config = dict(
    model='sound classifier',
    dataset='acted Russian speech (Dusha)',
    hop_length=320,
    targets=['emotion'],
    num_classes=4,
    depths=[2, 3, 4, 2],
    shampoo_beta=0.99,
    max_precond_dim=1024,
    merge_dims=True,
    max_steps=8500,
    batch_size=64,
    adamw_weight_decay_other_params=0.05,
)
Rows from block 3 of a small sound classifier, named by matrix and row number. Rows with one number belong to one channel. Each number is 500 + 50 x the weight over its row's rms, rounded and kept within 0 to 999. All counts start at 0. Numbers have three digits each.
After each channel's rows are labels from the 100 clips, of 14976, where the channel reaches its highest value: "band" is the frequency band that holds the peak. Only what is clearly more common there than usual is listed. The data: acted Russian speech (Dusha). In brackets: how many of the 100.
# convs1: grouped (8 groups) 3x3 conv (model.blocks.3.convs.1.weight, 192x24x3x3, each kernel summed), inputs within the group 0-23
# convs2: expand pointwise conv (model.blocks.3.convs.2.weight, 384x192x1x1, transposed), outputs 0-127

convs1.68:503502492592467467535501461414449499535616392566512507460450529494483483
convs2.68:591459409461482496542457507585458477478553459531511559563621467429540557499515446509434451573475557509436530505435402502498458462541504468419559406526476598425442579560415490390490447532517565519506498566589506555387459515549462488459476442585512574503467447529568450494577397553512531523464484515563434423521559526551506515506514486474464487524502428493514498561521507451468509501496
band: 4000 to 8000 Hz (75)

convs1.184:482425562425468454478447549484588458480459451471470451505523431511445595
convs2.184:539476469472495538520428503484488520500452632436614430497499506448526438428468503522587548495462441436519447494472528472536559499466472541505489508427516490462477466441548524496491561547418506398492523503468496449492520520465469522382589527486544523487454490516513457442500481451483576506476589512512452515528612563503530575486621463614501438452439548555456474646527538443427580530506
band: 1000 to 2000 Hz (58); 500 to 1000 Hz (38)

convs1.130:511467580513555443510495443528515498523452476490601466467603444567443436
convs2.130:560441616495554440531504500442464410566446533531544453479518503561615457541504441500456540568481553482474531512471555518461393575444508482468516535444520470480539584558611516471322469590486461514516570533566479517518411584546472512523466462515468443492452456458410533481436480510432522489459372409494462427472502508567573484552527517432434510398514532483529542411436481523544532473408
band: 1000 to 2000 Hz (63); 500 to 1000 Hz (37)

convs1.157:571499530439534546503448527422473506503414564566429571471471452429464519
convs2.157:569525579410516444456480426467549538516395520544532483485500569504482535470458495436497583456451417475539407547551542565514561452513462552560530519555557458456589503518512611475495493544475552477466453444533501494543543543505544619562489516490520442558472431464570572546465516491533479451463462441518524459571542412499552508575481451567433484524488467475539469442568546463486475543395
band: 500 to 1000 Hz (70)

convs1.87:549482480411518500481523538525466545516490608519558478527544467581602576
convs2.87:358464512527487449515519493496479536527485552490584548525601475485540590522434459446442493472576461522418490469556502518411504489542529410494420480587471502437439512520460529386521501456489437472512526550540507483554490416497471527479523480548588429506427431566535528506598585509483468558421556515526490532545537501632473450494435500513512499446561583611482530524611503484460453519430
band: 250 to 500 Hz (57); 500 to 1000 Hz (31)

convs1.116:475414395512535407571434503546451505544472506528471435522562501451510459
convs2.116:492404550447446483526487477504503522541482384503467447531485439571474458413466415479529577582514520503445518481550557519449512585523450501490546500494506508473493581522540458459434432452510490567555511665477574461433503492585482455545528483445529544556512486564448506517468593544533594466540418477532496521532555548454551459465408528520406492445435563557595410476495467444488486541465
band: 1000 to 2000 Hz (58); 500 to 1000 Hz (35)

convs1.164:453585587466561476541526499526502619496546521594473449526540521503504443
convs2.164:527503543526567532504425525544455473537525471493470435482573482500425382506517571534552501480504538557527453523588515528553537484502521481412648514482572486514489499415536453585419506538521493528443465505514520491522485462481436475477483498442402526454469564464394387504480514589558487455542547441577558546564458440544622496595503457529470569517523489476456492572429454469462510563511
band: 1000 to 2000 Hz (53); 500 to 1000 Hz (37)

convs1.35:436380417490535510516542447551458484484501513497514601459572510550526446
convs2.35:512515501509503411558502560407515551529530499476456508579492525451559495551418436508556548487407593444529535568491531454512477467525491516464559535474540435456574524427377431576488523461470592439584458511422460541577565406564507429465421478544498409577472497389474503552515537553586478521434394541451576504489480455515461458529467516611539477526548492482499490551463450478455485480501
band: 0 to 250 Hz (41); 250 to 500 Hz (31)

convs1.121:525605554536590433491449470443585448492555501550469486533530514572512518
convs2.121:435427495566532509424520535466546508560525525550554455519484457493592539495579450533492456512480447508416427553519558508477541428425488482445464462513529463456509559492508451567515482436532471435453505558436521532506483526501558439544470453593502520503378572460450500506500547531540455509522441420461433502505485393389491460494495527456486485493509543411518444476474542467489511440449
band: 500 to 1000 Hz (53); 1000 to 2000 Hz (39)

convs1.137:508473495545572433414586560539490507596530541514488520517471482466399451
convs2.137:498426517497443429507552573547573461543464453494453445515426524464454487476485461463467493489508485494466511481582470567549487528619424447459457510457446566541483543500477488433469533507580477522469457442583549505457462443478534495503443464469450553549605475493436516410419455418585585485406521434558574445491476478442651429471538478517539461562512458516525581407427518527449506453498
band: 500 to 1000 Hz (51)

convs1.158:515546484511419556524497420420509542461485498462560529574494438603517568
convs2.158:533477491424527586524444493554561468546507471502631527490540483515470529557508538517516556502494554519504532458435453513561485511559497489437581462438559496551490502415439519459568510490475487541489443500547525444526462431479455537508420471523559504478522364503494394495477395544534505420539530429376480402350485492422557548531525424444481482491455474365547442427513456546569509468623
band: 0 to 250 Hz (44)

convs1.185:571454579490403518419476552455573499497499450569406493515546485488474508
convs2.185:517502574498500573478431433458491542612498468509419530564504471514511572373470473522457524521552522461478601378505512573476567527580487452477559603496463583373490522519447506493579466497500513504478495479523505455468484545554335583520501542517484506418470620451508546531516473506477539384496500470518532564507354435542511524525480447570466463495524558468483496476491468509455585570468
band: 500 to 1000 Hz (65)

convs1.7:486491565555590518486484564454451484460443482480506488578375548513569506
convs2.7:586491547501517494466499534499505477454482505426518431508550401608506580478378519557466466552488575512432505404471604496448519552517554535463446553478482511525457531502477487621503531475558498449467398480545509499476532381499517554509459519581461562485456471542548495407498471538522465541524547463568407511484515458507455472497568543484503579585538512558461442496520382387543530510580
band: 250 to 500 Hz (62)

convs1.53:541533538495590401545500402477477566527549447477484465438428480457513537
convs2.53:540542514514500463585516449496564509512439429435506503603490422488434524473535586479462513437477573609519542555480467550644425605475610486465516466494459498530486427486587565464432449567532481493573507493539581538577520442534539480460490550608664452558473519577431476395466472564463564588583500471481522465545436421556452518524585546515532520421514471443511482494482495482472480507426
band: 0 to 250 Hz (50); 250 to 500 Hz (25)

convs1.160:423486543531483430486490522512455456473486502562453540519518568422383415
convs2.160:529534580457477457517501425546535562486506539528462450480517518512556448488515441547456487466460483442572597466432590513499587471462451504493477567467500418463574535550584454545556450544550466552521478572602541401355418439510521533461510494562454417396514553546467490462457434468526504566547516475477431569463535529510530616541493457424500582462520496510488543496483479520561475502602
band: 1000 to 2000 Hz (83)

convs1.85:476507450396522451453496451529465447454465521501466568473525530492635440
convs2.85:505528524412498498470583533578591567504507528490460459537514549450448588641511518509567452455528457447557539535480548550410516540512519445525391575425430496475503449432418466459464548545548458436518506391474505573490384476573545650537590502524555395444445460429458569472553601515500538516381479536491489528591519481462481430442519445476481554448532469520515529520461485488555476520473
band: 500 to 1000 Hz (34)

convs1.133:502494478411470559450522485523537571483502557350498565500497419499510503
convs2.133:545472493501597439475482496500552522569463503472462495420430509600519533463502495521485565417532469505579524400439533508559479553511494527611435498416583482488482522459474508571446444445462488543555565490547518431521449516468447515588422469443524469476456527506450471376537497447495483577552539515494435623455424548480476551586517561452548563558516456450513535426516554508542485541516
band: 1000 to 2000 Hz (62); 500 to 1000 Hz (34)

convs1.47:509499514537493545496428545468507503481436563418473458537474485569447643
convs2.47:471464367567461432510524526526426562575474430473496512467495437527570520582382533474543611435528491463478488456512499550437475551425473542497604575500496521531469511491478448422498442528464512556458554474511518516565486562539483548553508426505434537462504463499520543573554408464484444467520575622525439540514499508592512519519504597541638438526446500503516501547657453446475576505577
band: 1000 to 2000 Hz (59); 500 to 1000 Hz (39)

convs1.15:519511477505475477559634420510505579436444574476469526461468515470554455
convs2.15:493506455552498535448457500519539542504568471449474472518526499405520555485556637542534471471490468524514471478486472492523401531452372511471532459464400557429446489541569567473550490460496507525423488468422549426534443502455510607498428587547550490467540570481508493464486457502547526492602523496472477432465480543469409418534503495467497496464547551460516431552465579492484469497592
band: 1000 to 2000 Hz (51); 500 to 1000 Hz (48)

convs1.55:575529570498504449478516429482538527578442526409485539399489483427508459
convs2.55:406559442512500516516418544576493425613532458446528480571495489512442444555579474557520487515492485532522541457467506569514462514493538476573558531586616410507446597437564538565536446510512551473508481454494558526431510482470551544541540393423583473564438522536395446484478384487516526483496445467499420560579536480398521473510499495507502537523597511477526510615431495563536375510442
band: 0 to 250 Hz (54)

convs1.20:502456518549510552434509532462437527540464482633418481547469432531445468
convs2.20:528541448434439570519590525498440519495519415496537484507539422485458544516530456522444425539571427415574477474542500494559503489427514560546496489537584578474574525587482497604472383502386446465439542462489435449501463462441513599539480498432528497520441531546596504528410496535496492505523607540448520562436470560523533513618533524547454454506488510471526532492557475479460555487524
band: 0 to 250 Hz (67)

convs1.36:524361517437521523545601444537535489458495410494473486460524464510532540
convs2.36:385510523453525517445437564509522579498555534543591587383521475529417639469539451584614478449516426519457423470487424582543577435557524506455591461531444563503438409537487526493577555488580521489507505529450475497431558501560496473479412537487625504573470454465486541598478543580448471502467501522554461537545495497600565437535515434432537424539490465509492474553446542552540473506468
band: 0 to 250 Hz (43); 250 to 500 Hz (30)

convs1.12:511526462428517433398547449442534480526531503482513424458615502543510447
convs2.12:476559445429484519471505480412620549484470374376512511400520576470530563469454542522527524530490492528534575503527538561504479521487516491552526604483543449518460450436463539574469426480514448507481465518475521473541591391523477506461476444539478544566430579475525554423519490461603467536418544541487623510512546475526589469495531483507482560544412520439548431596417484523511534420487
band: 500 to 1000 Hz (85)

convs1.51:581507571517433441484554478424484559485483566411468503493449465434493431
convs2.51:551470620387490522474453548467418430553485469509541511520517513538494518510508382554524448494527469556543532453513484536442608520598490553538487485511602562419542507454547448505478449506388508448379555510452549443568414403478528425498471570504412480507578598424544536514572539433562513561528447517475476478464480554615519575546466504452514506548417566473494537473434512459475493491461
band: 0 to 250 Hz (51)

convs1.125:478463474530521585574458452574504417485503495515555446510418546487607497
convs2.125:499558531463534595485456657424496471404547484524533405566512498465489491448568566601476412462584555532465446439566534472494491506530462462541482547533486420420517554524498451430599558440438487478429456548503495538530592553446560471506528516471510492544462497517586518490536517471514500568442624479548477459501529417486431483568563543460515447425546526529508439451423509455484525464460
band: 1000 to 2000 Hz (45); 500 to 1000 Hz (37)

convs1.33:530536583537485426549503515461483407470422473493526432434568491580472538
convs2.33:501548620455415434498550629427470592581489445455497529416467523527562515410454573447537526498473533468478511469453513509476544451443569534577532585497546599467462529583493444512564493473451564490492575499559437523543461450552545519491468492442466441518504446463476452447626487514583430573510488579554433470466472478570534556458521430517495484458509506433550517576400491545510500633560
band: 500 to 1000 Hz (77)

convs1.136:585452408453537465485505525605487468522472437573432434500497506535516553
convs2.136:489443397457572578508444459432427449444503533399475542599472472420511550516479425442503478515512501477523498485517494470484545514474571506508470457561517498468534548554512514444487471522512461625566590460560580508448501470511546542574419481481508571502535438521461491546405501523595486538488482426446632509416481497567449473468464537555505500462500538511484499597472534559465544466529
band: 1000 to 2000 Hz (59); 500 to 1000 Hz (37)

convs1.38:442450464490562444526478495438373498551535519532469464495576563563508441
convs2.38:579471497464414390574499493499523555571412458540494541552468441452490519505572600395393473453521525553526460560514610485490534393466522642576575498509550504541518552481512432579427480524549537484558513440528537476463462523443409458519509482438542597451443503442503506471557440483382432460478486499509474421497528416447508500476534519595472442421473519508455534499493522519490405551550
band: 0 to 250 Hz (42)

convs1.63:536484552493463484486536478486425509549418484496370432512532477475494614
convs2.63:483407569518581459575501447546453541455525497536452461507596510554523523496406400431428524514499407485499562509588481709524483508533475471486527479610497396469449436528446631525568461541527456471498487447547549473475448461529497508574434517397466429534408384466457452454417465493516515428489460442412499502502595481535616446455513542501536429543426454534506440458460484509514386573430
band: 1000 to 2000 Hz (40); 500 to 1000 Hz (33)

convs1.161:445494434454500474415466471444478502538527507560566489490581460585598462
convs2.161:429469436493532490600539470514502529534474493498535504500474534587496515545448524430594535499526523526450431508462470500521533460625487466587594532515503540512474463450437485506474575560433485535512526514591433527482541459442498432426480443441605524483577456523634461555496570541467599589470493450490474463458518483515537592559489476467526543551530453535440596448563508575552562548443
band: 500 to 1000 Hz (40); 250 to 500 Hz (27)

convs1.107:522427516559540501537537504586538412439460521579497506576465576516568496
convs2.107:495458526508508516535514492534541438535499511491548442461524570533456545541587460470514493595493650505431524462454408461391408544472401377472574447525505520519580490441515511596535410580462513502520515501543491435470418423505413526487473495484611393477491477443494512521428577493583551386477587544444442459433467497528486524426450526385541474507532575454441532515571530445402485391436
band: 0 to 250 Hz (38)

convs1.119:517470587515520445541505512487408425489463455466419459443440527572549443
convs2.119:502579567517496560449590543524586588545507486543418477556469477571465592498535513553451465452589506588454519488476571592530446479550441534534469636552520546565597541562526573490489513486583412601499482477519528513476540547526500584421548340452536494443557558426502507529444476379468606501427469520498428435531460491554522493474543541488594575509467532433482440479440462463497511479507
band: 0 to 250 Hz (30)

convs1.102:513479517562489506637441535531543529507497521535571528521550600434445491
convs2.102:499401543458576518519510546603426486527427583499471440539481471435503486560495536445458535545508530427485499503486571495498421494542508452466499608566515495484494594466593515444537525537591457509481527581503511516570515525606421477534469496589585471483506520577457528584512544595417564573610473462480499510514520595482491581526552582502495567518497440573463507517471504518431466483431
band: 250 to 500 Hz (44)

convs1.41:483418529506454424516536467480595479570493440470445567460581529564502542
convs2.41:530504495510405515533472531531547430556483594454527506534479492548560515497603433521420403514518476531490579471460415493533459491483501476441513482502605460517610425495551469501441425453602516455466593473532522610529538545537509556443525472525502486537553467467496535498503553387549560361502437469516493525453480504461497478446500592480508540436511577511481477538466589547394550470608
band: 0 to 250 Hz (54)

convs1.118:473419611487520545547493444461486380473510520512479567515493507587516456
convs2.118:499508489502485573502501495502554508531538489536493413500495613484484588491580556508441591528478467500525588418418574581444458610452582531554489560445553534517503547551453384514554473542537490479541483576465565526458464425527522437492493416574517558565490469464511490448518577374566628511504384474424465458505447454523356466481487578522483484458549481553534403486510592580563514527544
band: 1000 to 2000 Hz (40); 500 to 1000 Hz (33)

convs1.151:479502551517519527529525481587602508426453530471506525600577548457428512
convs2.151:462551448501455599591462438507496505385576424499517520497522510424480486487457429516519499475456475507470582492430393538549593468497469459449507492567531489491539478469489558497493496477462499599525554587465437478509509460529572495551570562505511488524465487537561480486545419450553553512542481531480571476512563536523414489497488457544531497543473467474413468566587470452461497502527
band: 500 to 1000 Hz (48)