config.yaml
arch: "resnext"
model: "sound classifier"
dataset: "acted Russian speech (Dusha)"
train_examples: 26041
n_mels: 64
hop_length: 320
input: "log_mel"
spec_augment: false
win_length: 400
targets: ["emotion"]
num_classes: 4
norm: "batchnorm"
activation: "relu"
drop_path: 0.2
depths: [2, 3, 4, 2]
kernel_size: 3
stem: "deep"
avg_pool_shortcut: false
widths: [192, 384, 768, 1536]
loss: "cross_entropy"
init: "kaiming_normal"
residual_init: "zero_last"
optimizer: "soap"
beta2: 0.99
lr: 0.002
beta1: 0.9
shampoo_beta: 0.99
eps: 1e-08
precondition_frequency: 25
max_precond_dim: 1024
merge_dims: true
one_sided: false
adamw_lr_other_params: 0.0013
gradient_centralization: true
steps: 8500
batch_size: 64
epochs: 20.9
lr_schedule: "cosine"
final_lr_fraction: 0.01
warmup_steps: 1700
weight_decay: 0.3
adamw_weight_decay_other_params: 0.05
Rows from block 2 of a small sound classifier, named by matrix and row number. Rows with one number belong to one channel. Each number is 500 + 25 x the weight over its row's rms, rounded and kept within 0 to 999. All counts start at 0. Numbers have three digits each. After the name is the row's rms in percent of the matrix's.
Before each channel's rows are labels from the 100 clips, of 14976, where the channel reaches its highest value: "strongest on" is what is common among them. Only what is clearly more common there than usual is listed. The data: acted Russian speech (Dusha). In brackets: how many of the 100.
# convs1: grouped (8 groups) 3x3 conv, stride 2 (model.blocks.2.convs.1.weight, 192x24x3x3), inputs within the group 0-23, a 3x3 kernel for each
# convs2: expand pointwise conv (model.blocks.2.convs.2.weight, 384x192x1x1, transposed), outputs 0-127

strongest on: emotion: positive (48)
convs1.27 101:539495495504490482497491500436486545490478509521484529510514486518498466484501507501483493435504537517451443550482475534493464494475496481520509461464498533482481505493507473450523503498493545521477512530469462478528489487500487483496539467490480497510512517534468450486518518493548468486511518506503497511491482502529477495441500529502508533518500495494498591479495519503504502517516523562485458490526503500495509462476518488492528507466472491503513467477472519502491557516461503518458520468510505519489545533504493471524511539519478488538504487523551508477489510506449520487503496505517545531451466508504475512511552533506472499497536523503513494
convs2.27 104:480468501496537530523528502509479483602537490488448491487506518530511537552488483536509506479522540527459520535519480480505520476486500482512491523522530503503543535479497497525509548475480480516537442529533517459510532537506510500478490536477454496502498524496510489537505470542498474468464526516457546481504479457528500497497485501496510534525494451542452463474518488494512514537513

strongest on: emotion: positive (54)
convs1.29 098:516499550490501541512492485528537523490491487480536498531498495522481476515485497512485509498478497441489548481503506455494506514494504545461490504492498486496491466525489451536507533539529510481478519492488499521523482498520528477481482454471488488514498503487473511498505474487492510530472509482508494479508481514528489498494492498452485506507540535462470522455473454479489495468481519474510527518480496493450534500506470498494573456526459499547509538517463494511450499472512538493484503519513481495525539531516489501485488516483512515512516554466526503491483523484495535455451486501515498472458490490484526520480458604471565501505500508480468506
convs2.29 099:467515524508500532495476505494499434523530514476532508477519486452519501496502534510524488482461545521542454515499495497445465557472525518486493523500501494481481510528502455485522522489475549553498508539532515517490538534543480531444548481557514517504511497465506478453458462442483502481528502511506505454475511504452461515471472552544508474512526491507483530479487473481502552460511

strongest on: emotion: positive (47)
convs1.180 098:485492484510495501510471536476453458514496516504461530537505485478509498488471505502471499498519523527484551522489482532511463549528500479491486495494527533519535518510520488513483519496498481500512476494520525507476500504510545532476512501513491449509538536504467516498475488517478469515469563505479483467510438487473508472498495443530495518514486496496494493439475457492469482502506501511488487534490523516453468494496491517501487510501480494513505511481496472537460497514430506522484511506461509498476503511531512460490500569453573506517523529482506497493451503413476539497530491503513557487476477504517481525504516516497512510555530511535492498
convs2.180 094:543498490492536503504505493508486512533497535471520522510494518534522509493511533489515498558510525486522463525467499522540463478489559465498516493505539528538498503441457494461492515500495490439495465505498544484497516532465453494515473510499508491489507458530492503475454505529480531552485497537507503517509518504483498493502516520495482528513501462514521509502475499551539510510457

strongest on: emotion: positive (51)
convs1.52 096:484510467508484482498526495495524481456514505491479507532530578531482532563463519487492489466470494489555489490473522474491523527464556526499535544477488490506490484491500489494513514533497491495500478495499503512489471487495541496522494474474534515505495543480491446503512515484499482471522501480455485516540481482503475470486496520490467520490453461542501492533456467488508473497479494471501514493542517497477486513487474454484471498525512523498531475495481496480485493494469492458475487530465522538518482498545489449469532521528541503479481512518465486519516531511529554477496501547585502476496528530453537473509485493499515494514486488539501484
convs2.52 108:510538477553421502507484488460487484508497459510500500519513457500510543488495461502497492524518555492583450456498492520515528516510508506527464498513532490478497515496514499495508488517497526505525500479505484523479523537530525478495468472506536498529469484501524497515490490519500500457503501512493490484486488493492466482514494513538499506512473455527520543476560506539467479497432

strongest on: emotion: positive (71)
convs1.12 104:514494498515507492518527506485488489495490542505517491488486473489529514498525543536479532423541517524502489469533474492494481513475482504490518502495520492502498510499544549535486471510465526469513507474521476515473505507453577462536496567533499516442512496494455515484471519524467513495485520527513460512507516488494508466494491507528514492511498482433518504479525545508508528506493491496463492514498481495521536506509437517524483530488517483537515492492531474512470478470523508463450470482516512477458495474449488501474513518497529484529518493444516522504541481477488509473494480531483511504467542517533518447556464517487485507529474489501490501
convs2.12 104:500530510518518489514507489490517532496487524496463474503517445487433503496506481448481529462518474500534490462537530476487485468440490471496537487499497491487501478471492462436515492512513547522489505528481559491444497512501516520528487553492500510529506479511479540522523524483491524512513462518509516550492493477469462540518508515498472496503495505511517511499533541485541505502483

strongest on: emotion: angry (56)
convs1.137 096:512461538529510538492495495511476483500501500493524513508523510539503468506480502489510498473470501490503512516522501485495479505488427517489458489478517497486505468485535524505567480518516517484463484529485554474507513468475511502501470507483586488481535486473538530480468477508498474513480510475484502481513461551519589541522493487500498508477467496510472490482492465497512497505509524541505508479489561526482472509531480488516467487474480490503510507555471466486486525488491456512489479494470509486495498476496505523481512451525469486463532519450535490492561463480486504488490476498513529532525546531545546471496528505517475523491508505501509462
convs2.137 098:481517515460460493537495508474525541496526514510512466512515505514522473508471492510444488452497538520490482476460448482454474505478533477523471533491499507511518545493503499467461532505536514482524516466513452520556504480496516510450533553500510501522522496539478495453478510500496511508475525506547535511494501508550494501483464535509547485500536492518498511510548521540523507537493

strongest on: emotion: positive (41)
convs1.4 100:464545519508523492535482562513471477504492536506501485498511529532464474500519505445475489518482503485462461490461472487487482515502538526478462511487502521497493483479460488532451549490489536539436506504522513514438488507475506511467473471469477492533479479498506490457500475532485489479510518476511539493505492453471514451472495493527499515525486511449510502503468486489529492518462499504527529533504509492535455489543450506530507496483485475547515539475467530474497486540470471501547483483520506521495470471514470521532493491496505496538493484484513517489481485509509501498437494487510514494495510470574501506537511557503506510527515488489506501
convs2.4 094:494508532509530449524478496514511491507471470522504518511511489480533504511516495498511484529486476497482551508502462505508509498457550525445464481482503508546517492489476500496439498480465518539482497479477492526481542484485516464494522457541511519504468491460506483519511467471486512476525487514507510467478505502503476476520523523488501466501462495480450497522494418497496466521485

strongest on: emotion: angry (45); emotion: positive (40)
convs1.51 104:508540500473487483503474532492485511472499441490523488480481493481493477469486505482523504474503499481508493491479556506499507527519510495543490545467492473496481475487498487511533514501530598441490497517534473512495513512499527531470503486525516490525481512520544495479475474525530524503471491538502495497499482491461504521475452570482483495510459529505465504492522499490471508484499493497504522490488467465532495492469500501526490502510486482514484558455454487484512470471492457526462477517425462529501462527510513522509527549497482527490506485531525480513493478526483504554526527460518474487511498527525512476496535481563502495473469502499498452
convs2.51 103:535485543472525497482506478558481508504508500516549495531498482542506494511498490493502525506471494460449465500527508478489480484466503501480525513480474441487515533516514502528524529476464477474503483522499448542477496472464485512516509467485499472513505487473509482523467495522472499487483489492509522470466504519471473482492519473514546527492504488542496471491519496487527513490455

strongest on: emotion: angry (50)
convs1.141 100:503473517498472476507522527519512490495483515475540490518504477489484499531497526514524484495458474522466501500502472484507490550496498569510501521523441476503465453513499502533520486514472511528478503497475494509549511490506531492494484547537549492487504482487537505467500502493505519475477508481536497481464510488526530514582513471495528491491494485522517552475494492467466497527497477480538481488506526476519445475523521504520497544484488474512512477543526477459501503474466492492555544489496494500540503534485491535489527496546532493486476456498531500471487551538474460475437509469520518493466535476493484497512551491478502528489504469527464511
convs2.141 104:530504487525503499520504525495527438488486522494525529509499505489478536521456469489517525527476527489458471472508501520465489502496525434460467506507474527460488521552483510490508527488514465493467522531497488499481465511505538464461529524484492485566536484521475497493485489458503503502506490524514546461518468509501473540481537483471493535468471508498476472500553479521498502493482

strongest on: emotion: positive (70)
convs1.25 099:474469475468493462509560529486500524513492465509508444485491489490487490476515487489492515514493507483518492468499524500530539534484504533549510490481494500474503507485463499533507529501473460508494485511483479498535483512461525472505532464500475510484495485498514477518493515488474509467472497472516469480513483490473517495514518501527490483492489459479503509489497501501468498509474564553535559476459483481476483461468542583505460422497473488504547502490516495493542481484513518523491520510498554477473483533518503482518549501497469455484528483487489485491481498460448512558506486490522527495527487491520505504547541539515481514529501512542462491
convs2.25 102:504503570445480493526518495485478488491481454497462515433527463519514496498458492482494449481497497518518489502507472474487499519540563477487566485511458457479507476484482493466475501453514468490511486502508499474498527514520531543467480508525460489476544520511485460509474520516528518508536497513487485491470474496495543436474499527515514496488492520553486518505501497486510501485508

strongest on: emotion: angry (65)
convs1.121 097:512491481474505519522491500483534508514492493492499515506507479496504474481536513496528492471521477500485509465482549473486461499529464481493458479488525484512463500481508468492496490492527534544559505487497438513490533531493523481491470501491562552540538473486527470554482521504515532530514509474494471565466482491505506463515528508493515525443487516469467460485508482491495529496507532487528491463474535523474480528550468513486510527479455528478532507451505493496442517476497514511508523523532468499477509486481465481521497494490493506511509521529539497489492507495464453483474520518476518499530504534491561490523488501535473486461516465505542543
convs2.121 099:516517504485539556523475544497489509515473470533533509455477502483494466464493520518492487496498475524494522508438436480498459448502505533466505579513466539477479534511520508489480557512517525494500492479507518481540476495494492511514480509492481500450482502475501536477487526514513495504506502546532483511495507515493538511488480468462529524478466530488503477538488506465545502505522

strongest on: emotion: positive (65)
convs1.44 098:476501484485539462528529489526516501519503530508502512509488500506503479535522484484478503479481519481458468539517487512531469488532488490500542527482527535486473491533517519481551561487509515481480506493489476499492488447528498461475524491521548518488492514479493456501545472492496498527487484492487446458547486473523483476531495535487535473480475470459512539461498470465494492493516518480538489576486486479526481538486523467491488520463474478535479518505493521529518501495494541499488523457517520544510487487523525512485473504459504497482490490462494534524498503483517532552502519541463495488461503484553467504501547461487489546487460491479512469
convs2.44 097:487505462489523493506523489467543490509510467533466523495469522470458496452529517511510487484485510530486484495466510490474519485531476537500525501478535452496492509520512496542511489465530488494481526495536503498522497526495512550502497489502497495479499524537434440520463483542504484505486531480489510514534548531549508522480504497525492476563502511515472454449471512482538522475500

strongest on: emotion: positive (47)
convs1.23 099:503476507566474457493533480498545493488502500510490518538513499488507512475511511519510446511484471470503502518526501486488502484468497539477520533497535517467521548469475494517505521527502478501508456471520518448508489473499534465476455521477547532543511520491494525506483481483519535504527495516494505520516504543515472468493489517491519513529532514469492476493511491474511476463540511504479513483480444524490502525465489488480523440520447527513469521406517464532476489493499508486534490521519483491486470509535475493531493501466517534481539504479500476509457513512482501512492479487471487533475501448536489476490563465556498517504491501483491537
convs2.23 100:512496459494516527473535484485486516483502492507507486460483492518522457525514532449477500496506526495517503481558498508533546525526524521473489494506477517478497462469477489504505543515499513489513484522533460527528465465528525476566535458517448505474477478523492471520488489490481493487498495499505516484465459517497500491515503503494437496516528502483484500523520470456509490502516

strongest on: emotion: positive (63)
convs1.1 101:494520573559528440532476449471522526509497515523492467477508503484521508509499492525503499506528505497485508494527505482517507496498487478495501529485516460499481527478511471517476514478522529476499518518497527551493467497568507472513523471504535480499493513456491497481487471503463513501535534501481512504447504503492492484502517462488471503493507543471505542502483474490509472494464525544502436522548493526484472525492468536528457501552581555506460485530480485487468521519471518506477499497483515508457480496504486489551515511484522471496438466522528488493466450538511511508517493512499501496533508495501491490537504535506493476504470504466499501
convs2.1 097:489442433487498516508523506495505454507483483500482449492494500531533521494477518520523531476491475496556498522490520517496452492523494471517491534478461529494517528515513480526479464500485556479504484463512545519542536472462510478452531484538503524517475518476496501498483500515453539487457536473513524509495495509488505519469518526485567509478495470544519503458482519452493496422466

strongest on: emotion: angry (43)
convs1.126 097:499512481511517497520538506533493497494480496505450487472499507529521462526442481532536487511493544466505488518488490529474480526511501477488499495525540509503483523514501531465493516521494476468519482462500443471525492491465530496508467525478488525578459481521478479495482476537480474529462521520514493487547454482492488506495530497543496461467496503511512487508494476511481491495476523501442518563529544454486512496467509486525506513512470491522497550504513495555490519504514519509499518513506509492510478511521521467480491497506524572514453481564471524523467463475486507454495510503499482490485503515490478522469442505546508476543501518515467486
convs2.126 096:494526482488488506501489521544558524537475464501475525557493537523537498494509514499518518534531472507493482550502465445492473476515509508519454510461472504497439492473455517491479520494460452479535433515457467503470524488509504494501468499513522498484511490493468536518468499519493518487530501507491489477473498485484494484492522520486494467490491558517498452481477518514513501541526

strongest on: emotion: positive (45)
convs1.127 103:474493531501550505523520513509497496512517499473470504497499488517503494496522519491534598454476510510580454516484505515496507505518437524501474512497471506488513548510467481540524528479497458532470505502481488454489474519522509513511515492520493489505499475511434487519509517458507485493510499484507474484509500488514500492512525495506519533511516502504505522466484491505517504534453478477504513527489508493519474490508535515506493528489491513526487522467526522509556515468514532467535485447526581484474464539496474489495531474500487500467500460499488487496514483467467514579468522479496482487469474502490474510537487503471531475520496508439542502
convs2.127 102:471531533517505514535499473465508505520470520513499543516478493534546536538532522507509511493540534492510457508470492497493480517527470502521476507527487460500482509501539456506498491482508483543487471504513533437478453552508491469510462505459459446508511461495506488551503482497493508550489490500493487491462492511484503480476476524519468501492494504538469518537496508477496487498492

strongest on: emotion: positive (54)
convs1.156 095:487530465522500513492500476469521538478479460543511519480509487516468507501504543532507601545515482498517513524557513514494492466499475500489490482502491490507504469522490507500495520515505492503547471485469450549496535503529486526513546527492500488496510527473506536492505503492509539530514482505513513521537512470542500477551465496472502528512539503435493484528499536520509486501492489539503529492532466515516554461495466459550469468503492517507502474519517487482495535473501502490517478443474527470507519498504502539546511485531520520491494568545508531514498518522517500503477511538481493474523490534494492469518508539526503478516470504470497469
convs2.156 100:495502492485489464483509480510503558539537448486528559479499484523541497505530450501552467529496483489482455522466476526496507497489511467474475526521469506497562507498515477459495484532505476514524517488521525490475476531476515501545485485459501453512497488532476522493472512519506526471572481465462512454504507513473527487495519499500481515513482545504476525504440504506504448516542

strongest on: emotion: positive (55)
convs1.101 101:530513482422465518533447498476479489515508503530508516498515481507488498487492486461509519507499521523483513526485469513498481462508476562489475493459495508489490532523543512511492504520511526532499477489489544477489525516505469496516472510541485532517483513473523508479500527499479504451457489491497489528521477539492498469434518516467486540493493545518492530540526492486514534437470486523506528502458477522525515527458468514518499465469513510519546447491531509497466518486527492547516445486504517501540471474509473492495497540482476480522500475451472533490447518493480511505480516542533483465468507504488488499483455533504492479481502455490502482
convs2.101 096:507499508491475475499487472461470506521471508516518508526503511505450517499456495539472490519501496515520502498528474493478507515575507511493467519521524506495502479518494502500458540507510487487524535563543467499479488468561511565496517486503546508531496461491534513504473516483524505527518522498479534515468499508508486482499502476513533469491493518528467514507512500488533512508527

strongest on: emotion: positive (51)
convs1.154 098:510554468541510451486471496484508513497501498518488478496500490515505487543461477488530505523513462530484487481497475489489531601509459513486487501478485477492468551484494495532501519440444466514452508493489489523497497581508525495505484529492502514485483519487465492483508474479555535490456485540456555524508483453474509453476489500487502511466494452530505549508501528479477491516523488505477488507503532503478490553500493517468482505483474518481497513548489505477446531515518539492514489507468512516515509540494531508490477497523509481528454495491523499520541458501502469504514477510482457514518485525498509492516518492514486483474480506484519483
convs2.154 103:482449487499502444518491530490538461486454522512504505497516509538518529563558544490501503475515505491493510483485517498469475511511471496469533484538513520519519528493493485522495471489501476525563508468506501551508495491485473503460507496537466499511513523508522473523501538515478532519508487531488466489474481485480506468492472464471534525568468493482469487509520514509502475505474